{
  "model": "contrastive audio-text model",
  "dataset": "synthesized solo parts of chorales (CocoChorales)",
  "train_examples": 39062,
  "tokenizer": "word",
  "encoder_arch": "swin",
  "encoder_mlp_ratio": 2,
  "encoder_bias": "all",
  "encoder_parallel_block": false,
  "text_encoder_qk_norm": true,
  "text_encoder_parallel_block": false,
  "beta2": 0.95,
  "grad_clip": 0.5
}
Rows from block 4 of the audio encoder of a small contrastive audio-text model, named by matrix and row number. Rows with one number belong to one neuron. Each number is 128 + 32 x the weight over its row's rms, rounded and kept within 0 to 255. All counts start at 0. Numbers have three digits each. After the name is the row's rms in percent of the matrix's.
After each neuron's rows are labels from the 100 clips, of 14848, where the neuron reaches its highest value: "peak on" is the class under the peak; "strongest on" is what is common among them. Only what is clearly more common there than usual is listed. The data: synthesized solo parts of chorales (CocoChorales). In brackets: how many of the 100.
# fc1: MLP up (encoder.blocks.4.mlp.fc1.weight, 256x128), inputs 0-63
# fc2: MLP down (encoder.blocks.4.mlp.fc2.weight, 128x256, transposed), outputs 0-63

fc1.213 095:102136192150120109158139146155152159108157124078142174154159114112102201147126142063149141169155164162160141052053134130116115165107102136116144151109110139090079095132115141112165183128129076
fc2.213 089:113090129155092097128147108130132119096109108197121197093165122105092145092088118109134134136189178128087071133179150108104093146107147148143165106130111125108106097140139169104108135141143175
peak on: E5 (47); A4 (26)
strongest on: note E5 (49); note D5 (38); note A4 (36); violin (34)

fc1.130 095:130106087137147106170106127088080141166104155149126114193116150124125156090143073109101072112143151112142131082124104096152190129094107133157115099081151076104093119101156148125126166198103035
fc2.130 077:107143125094103157119135138163153104101097125095146167068150132163127148110113065151160139137180101120149115127152128090140113196102166086121085126098200178178117108096126140101130112129112119
peak on: D3 (25)
strongest on: note D3 (26)

fc1.51 104:129133102132108175143131104132168154183150100154097159173163119160144113094143113101150137198169135146128141114127131138198153119109150079172148066112106140142137129060107062120135160156089116
fc2.51 094:108056119194123124127119129130074087147216127091151080140141163144118115098144125136091154151136120117133163187105092152106186094143074120089147142173169130156160141177150091117166109156099118
peak on: E5 (51); F4 (44)
strongest on: violin (53); note E5 (51); note F4 (44); viola (33)

fc1.70 100:132117146147097132092082125103107101128070167102184097096153119168080102089163132144112096165148112149180152097103069104134147168145072119109118123132136119124146066160144132115114107157132086
fc2.70 091:128148112082210159100133136098175162161145100117130139152104146165158120078132122117109140136164132086150067117131107104191137157104143079160089108119124159245094133117114135116174137189069107
peak on: D3 (41); E3 (40)
strongest on: cello (70); note D3 (51); note E3 (50); note A3 (42)

fc1.67 100:150109179186140140167065149151118180175163106140124109133149096131098088162152143166130119141152155120121204096116128147199133100107078101108157132170072165083167160159142114113168142095106117
fc2.67 082:150126128100101128163047107114116142169255134158153113140178141155165145061114122115079121143154158119160205129129113118150126127114143119174127149104120120127201122107140140129140122152092131
peak on: E5 (55)
strongest on: trumpet (88); note E5 (61); note D5 (36); note B4 (28)

fc1.207 100:116173124122140111114131100145105125157108165138146104149188084147133166101138118136079056104150173102091145106113154058153142061105140082186131172121192177087108125106156126118144163159136085
fc2.207 099:086106072130158111133140113074192093083111168207125119130105123132158159139115072069139145099093155154121102182111104116089120119116125205086141105132104123130132130144157120120110095102175140
peak on: G#3 (66)
strongest on: note G#3 (93); cello (50); note A3 (34); note F#3 (30)

fc1.134 100:101121217115178125143046168194124090072091132093128115160205082190136152095139164067114171127147200136117123166110083058101156111120114102138112143202064164108134126189147134102166117093118112
fc2.134 108:181053091139082126129157100147115135137135131113144156093127088140142109131113106149082110141122139161122121127227113163182108209126091093121110126105094144084145069097104149100118159142147134
peak on: G#3 (31); C#3 (30)
strongest on: note G#3 (70); cello (52); note C#3 (45); note F#3 (34)

fc1.212 103:128168157215094083154101127110142131148107112171180128137170081096101153143164129147138112103093089124093153096160154148118109137112148046149153149133133092087101097092148115083113164132084142
fc2.212 114:136155142122144112144096051140184149086131152137076148121114143122135149120109188100174148093138122191105145095209146160167073145095157161099128196104054107083062071139148199127144165155127113
peak on: D3 (25)
strongest on: note D3 (47); tuba (42); note G#3 (41); note A3 (36)

fc1.158 096:175078103152091106180180154127053143130113095134117151169180105110115168155081097107086147130177168161133124108086124140127150116142124152156109125092124151089099130138173084153155155198141094
fc2.158 090:088119146096150154131176156128161056102131074132114196080088121118107086121126070133106098132153087077151083155143106109131105167152144157143125104168139103160119112121146145123077096139154142
peak on: E5 (54); D#5 (44)
strongest on: note F#5 (60); note E5 (57); note D#5 (50); flute (47)

fc1.247 101:109112087144143103165140129130064133129126132172196174123119081132083160182133139119089129157106101108167156173154125093127127158112113149122123122156129142129134136115185060092069139169099093
fc2.247 086:079088178110079148066166150113165075169155153056115121128140122149122092143111107147178119151134078121146072142162179171107141129138122126141094112137120080142167122101092074139151186159119140
peak on: G#3 (44); C4 (43)
strongest on: cello (71); note C4 (53); note G#3 (51); note A#3 (41)

fc1.195 100:084143132116092090133074111136111167095132142032138069191163152164092147099136155133078164093134143175141091081141090166095157144144102127111212130204148169124095098138111155075145136115120124
fc2.195 113:171102166147122110116130102179137150086109149115125085127099129146153152061059102098130167149148185184116081166168115155128121089129134093134143136077083135096135100146094161067158145113143101
peak on: G#3 (52); E5 (30)
strongest on: note G#3 (52); note E5 (32); note A#3 (29); note F#3 (25)

fc1.221 100:156142155091108136101128099107105149117126102094039135173156154151158173125079088040131128120174106130219162166121064119128059115151173126091154104137104187148101170129124084089180161131147114
fc2.221 099:119131136096129147117112063091117061149134128153138107078055112122125114148128117156160064121154060131096094141129105109118078127095130185132134124126104121102081140067178097176126113150177183
peak on: E5 (54)
strongest on: note E5 (97); trumpet (82); note F#5 (34); note D5 (32)

fc1.58 103:163091145076101141159117142126146128132126118119194149142156109112105123129119156109151103142126109073089110089087167127110126116158072124156116135162089116127146162120081148065159197142135091
fc2.58 099:148137119139096167139144160172117076131112107109100131081124145117140180131111133126132085151181167141106106091097126106094164150156100134138155130149134161129087108042134148084192136137136135
peak on: E5 (85)
strongest on: note E5 (88); note F#5 (44); flute (38); note D#5 (37)