config.toml
encoder_arch = "swin"
encoder_fused_qkv = true
text_encoder_inner_norm = true
epochs = 132.4
Rows from block 5 of the audio encoder of a small contrastive audio-text model, named by matrix and row number. Rows with one number belong to one neuron. Each number is 128 + 24 x the weight over its row's rms, rounded and kept within 0 to 255. All counts start at 0. Numbers have three digits each.
After each neuron's rows are labels from the 100 clips, of 14848, where the neuron reaches its highest value: "strongest on" is what is common among them; "peak on" is the class under the peak. Only what is clearly more common there than usual is listed. The data: synthesized solo parts of chorales (CocoChorales).
# fc1: MLP up (encoder.blocks.5.mlp.fc1.weight, 256x128), inputs 0-63
# fc2: MLP down (encoder.blocks.5.mlp.fc2.weight, 128x256, transposed), outputs 0-63

fc1.130:129111115099121114152142106101135138121130115159132156185123133169098065131118178124142127146160091138119139132128144140160073085105140146129117118154095114094142135112125066156131148099159105
fc2.130:116131127084096100146111119120152132125171132149132112152114151098132151115095117137143127087155141116138127137116119189119127159107149151123123127119129151113118110165143127125143091148155117
strongest on: violin; note C5; note D5
peak on: C5

fc1.219:140106143155134071144170124155081132099109109088096145126141139110100135099129155146065106118152185135128172140100105125185146131137141133152140135133103139096112095149132134115145157133139099
fc2.219:124094105135133109134136140112150130128109103131116170118104137091095138134080131111130146116106154088170147085127154089163152126109107120153089103116128157153147157114126132136111165106122081
strongest on: note G3; cello; bassoon; note A3
peak on: G3

fc1.59:111138148123146105124132112121112164138120095128106126162207123146118129097135124121073097127094129167121146171114145108134150160132078159135147114133160102096123135155149164126153139164138157
fc2.59:156147127140147135089140129148142083136034153130132145101097143102098153118122119168136108137127132097147132108135149131080101091130123137133129127137187146155137136118155115143119076149133089
strongest on: oboe; note D#5
peak on: D#5

fc1.148:112121171175130164119152127141137148107126075125111174146147146125101113151141137132140135141157112113148122114142097168122134111107164152074129130140123118163134143123087124121124170110139114
fc2.148:107108100154085107119154124131123117105107112146090166104086139105177118110106128169099111127123106092182158130127152138121079155141137157139150145129157105180166141147103151142139147101150144
strongest on: violin; note F#5; note E5
peak on: silence

fc1.142:100154164161146119142130170135127146174106163141145083140149102100170099144143176105129149107147133094177152127103146155104106136105143099098135085143163100090138116139140114094138104117084139
fc2.142:164114123113140137128127124098131105092104118120107166125119107140079129129112115141145090131106136180100135147138128100136168120123076164151137151146137146161158137093092114162141149129152131
strongest on: bassoon; note A3; note G#3
peak on: silence

fc1.246:124155162139152093155087107137124171145132136115107083128139119137104133146132165113155125114124119119175143078131135131171123147124140113139153108137106156102130124161146117118150114096078093
fc2.246:165171135108139146146145143129127172096170119121129160100102120123138123157138162154114098113108123167123133099103167127163112138141097123132117153166128151164104117103127128160171125125096162
strongest on: bassoon; note B3; note D#4
peak on: silence

fc1.170:117114139129145135130089128149126164142125131108078146117146129138148101138154113141147116099144099105155128071124145081103096107159175118162127142141141145145127109131158105128119159109079114
fc2.170:117154151130128124105159175106127153141127137103124133112114143147101130113137134134167100138117114148114108086114154152134146139175123102154154117098121130113091105151091116099103123137116137
strongest on: note D5; flute
peak on: D5

fc1.84:121138120102179138149121141140118168138126100087121161146163086130106107139131126132160142124118133163133118131129123111141162140139152116111111129128119124140125111154111116095120145151106141
fc2.84:137113147108127138138127125108131103146187111159141134125060149109119132100139122131178122138158095126157137121142101132112123147114102179161124067112103114115144117126175129141124137132101151
strongest on: note A#4; horn; note C5
peak on: A#4

fc1.101:084095136138112134129114129136137169145135156109115143153163139135142135132181176108149126156116161101110097027134143097111106152105151113138124137130120113154157113128102110140158134146104104
fc2.101:125133129150121095102141136133107112161114122155115151087115109102130147139130071096099168120121134105139131155124141060163112110153156133116099117154156092131131147104107138164118119107136107
strongest on: note D5; note C5; violin; note E5
peak on: D5

fc1.190:163117126103160089132097118174139134106098123111116126169143119144157135139153163149127139100176161123161131116113125100100101106153123114125114144154148185140148161172157096061157120099127132
fc2.190:132139087113116146131139125138143141113117103143099138125130106179120145118163108101133122130093139128123099138110129166142084111162169140097162134100105116115119138143119137134108137124165144
strongest on: bassoon; note D4; note C4; note A3
peak on: D4

fc1.45:145139135138156086157113206100123140145112108151143157116121122116182090137182137130118182177150154127133116120130133107119122154115153083165121141117100092076149142157114089084117129139111148
fc2.45:110139119134136074126128147096146157135059113128120162110105124168119102118114110074148121097127107119138094109132106116154105136160158149131136114115118100121085118129095135110111146164165164
strongest on: note A#4; violin; note G#4; note C5
peak on: A#4

fc1.27:177146167123133102135134144125103122103095099125142096141142063134089161114158097108124107123200162129141145124126120121107151089123136124135139101116136126111157140151172145137140127090106105
fc2.27:138121147083146117145136128134106140087086121102106150103119149133126176127109072112125177087134175150127093128133125095143178136130125133104144138118123131135120123176124140084114153134131097
strongest on: note G3; bassoon; cello
peak on: silence

fc1.133:185124157139149149164160167112112136116114125136102149147132100122097143149116095144157131105122152112142155142138145092115099105118125123156110102144128130124147073139123131129102086108154120
fc2.133:092169146137088148190111156126181147124134108087099097159160166087160115095114185126165107122143107129119177104096123146126181126114114138160172123097108129121159135141097145115140150110127158
strongest on: violin; clarinet
peak on: silence

fc1.136:113093117132103141139107140118121134126115103170185180126137115115134091150131151130119171150115084132133136093141141149111114161145118127161176142116122135093127131153105153079121137113141133
fc2.136:134158127095113136169105102118155133062088126147090166100146124131156181112125118113145122106124132163135103138164131088128106113116150156107140131139103135115101122144146168116132167115146144
strongest on: violin; note A#4
peak on: silence

fc1.128:129121135142120114104136152156091120149122123112113146139171104157149103097197157113141118164199124159152141133145128144139137105172134112161118117182111158121079121098148122148163197139149150
fc2.128:131121098132112143053074114133117107131133115118128119148119102144154137140114134119128130122117153107131152129170129124135131144122106090135095122141114146114090143134126182134134132135118112
strongest on: note C5; note A#4; horn
peak on: C5

fc1.126:144117152149148121108091099145117142132063097102111127126140117147103169137120120131087183150124101138144120127100161095159125114130133108080136126151135167126075149140150109107160136134071118
fc2.126:151138087126108165165125140106130125119096089148088132100106152131120136112129144101148146093089146113106110110110139091126137149148142141094156145108098124141111133142143120116149152126135112
strongest on: oboe; note C5; flute; note D5
peak on: C5

fc1.76:124140161153093105126160155142139140147103141152089158130132107150098082119130149161089127113152141093165147134115085111102108116154138152157138070123122127106140132117106131132163159116128077
fc2.76:078138149109116166125080140144162089137044122105110150113100103115164118135140123153133100130154107086138167120142082118108134118091127134134163114152136141134130144107126135139112142106135138
strongest on: note D5; violin; note E5
peak on: silence; D5

fc1.124:125115141146121072102154136095129126158110090155147106165144108159114130113132102103140115173156093133139119169150142142151165134175096124169168089145084143086093115121144162122119139147114145
fc2.124:103132125116153114073159123124143116120137162129102128111122144135158136114139112124115105124121144107143137153149161120148130150116147134122112137160116151138120140118126139149143167116121152
strongest on: bassoon; note G#3; note A3; note A#3
peak on: G#3; A3

fc1.176:128127122110135128147183118143107119118093161131145140125151122108150127168185098136124093190132124130186130140112143133116125162176114122099126112144101107112142099134117143107117146172107121
fc2.176:142128120109139129138182116144119089115113150107141121130132152099085166172118119128153127117132162162143147112111147152115159176131106126088138147106128135142163152134117136111094075121141095
strongest on: oboe; note A#4
peak on: A#4

fc1.181:100093119176105108106151137132106105113131171112122101108188122180115106107129182153097136175144137133122158131130132124155161137133086109105093170148156149099143114151123136101157129115122119
fc2.181:139105095119113124174150111146144085131181105120094155107117147102118153094123083128141131152180132137109118165132113112148127143102167151127133130082152127150178116107161104120104161118119090
strongest on: note G3; bassoon; note G#3; tuba
peak on: G3

fc1.34:169162152113163115123126113155110189199126090136094119146112089143141121108140093097124063134151120124086115117114113079142097148164156157163119105120133126121141103093137097132132131159106104
fc2.34:145110151123120138140120147150125083062088147128128122081162140138117146110148105135106167149141142134147162132158108103103152113125115075107127168166132136119143121157125161100136125092130111
strongest on: note D5; trumpet; tuba; note B3
peak on: D5; B3

fc1.189:149112157155153146156116151173145117127125136127112153132136166125098130079120116156121145154106122115124164153118104154120129128145150135121106122163161123134157071167129087111129118119105083
fc2.189:107155131111104138105131128107116136127167136107105145126109126115132135147126136108128104125107151111165160150116132092137136155110127132178122098122109127125126149075087178138151173102132077
strongest on: bassoon
peak on: silence

fc1.127:104150164136144127174097165143123119157098153123149118142132145143201118116135123141143127158148110118174142106108123168126137156118148097099148128137128142118142133159137092070122125089100110
fc2.127:147142130092104139116112102097129153097115140150105159125124109155115149151101079125116102152110137159141133164143120101133152134121119153126157137140144147164149108087090143161153119130166113
strongest on: bassoon
peak on: silence

fc1.240:166142171140133122157125142117133114128097105162113149111123152141149134101141133144115155152144129112164150111134120144140090172085149108123152136100114088096141108161114108097165099147127118
fc2.240:127071106123134075105116157134148156110068103125113158125106125128120114111110129073117144121094151111163138168113122134155129169155146145159123111139077145142122125105106132113145141122138121
strongest on: note C5; note A#4; oboe; note A4
peak on: A#4

fc1.119:139132149150122136166139139156104128137130145127135109129142091138120087148149133141132154150133127116125163121124081099163103093151131103120138108140086109102121115126156095117130136087105077
fc2.119:119162160097124127078129115117108128101107103118129173102135106131115135139135135125140072141090100099120112117117178081101148124121164163126098149161126155125072155077137149128136143129131122
strongest on: bassoon
peak on: silence

fc1.250:163090107158151094139139116125096143126116120104111108156153158155117119063132127073124095114139156108110127095106165129175137105158150092149127145101155137137137144130144110129144165173124087
fc2.250:167118127102137104134146129126126138106071134067111149091141158131126142149078153095131154127143146132131124080134151126204142104149070118103119141094124141118123101132121109129110141145168147
strongest on: note G3; note A3; tuba; note G#3
peak on: G3

fc1.4:140140112119127099103168119149124145168122126136141131127156169138145105121160169089105129127152141110100083119090144088104144137146098134144109129137120139119101147121125102077117109132117073
fc2.4:141143096135148117087102124159147125137124117112108109122121128115152116142096125110143115143135153117131162062108100130179159125149153104127133114122099153149126141100090136119141154117143172
strongest on: note D5; note C5; violin; note E5
peak on: silence

fc1.230:106100156161164124146120112157086139107151135094127126168154122128156117113157188154112134143136147136127175127095097108113165142125082074123181140129089110099116114142119136130132099139113131
fc2.230:167091113125091125119124156140117083142173104114133120117122123187113103111138121112133147146100155172115145129135074097162143104145103139125077129127125084111131128092115069114098133165154143
strongest on: note C5; oboe; note C#5
peak on: C5; C#5

fc1.202:102086139170098105126119156143102136068142138105117154144140074185089131157153125117131126109159137124132170113151137081103151128111120132147104144145145151123156098132160118123131126100119086
fc2.202:106122132129146131173159164115142131114204128098114141132141138124126131115139124106152103125137160106120127109126122115125182131126128108172163113076094148119156114162080100087081148131145147
strongest on: note G3; note F#5; flute; cello
peak on: G3; F#5

fc1.89:110137158145133125141136119141120159161149113146131134124145110144129170144166156083129110116132081143111134115101176094141088127126154156158148153120138143120110144105163090112118165097116119
fc2.89:118156148113127139093137133124132130122212132124110129099150111157127119149185151149123120135106112121121133104127180105121131160161143098138133147190127136102104125147114170115117093123101128
strongest on: note C5; horn; note A#4
peak on: C5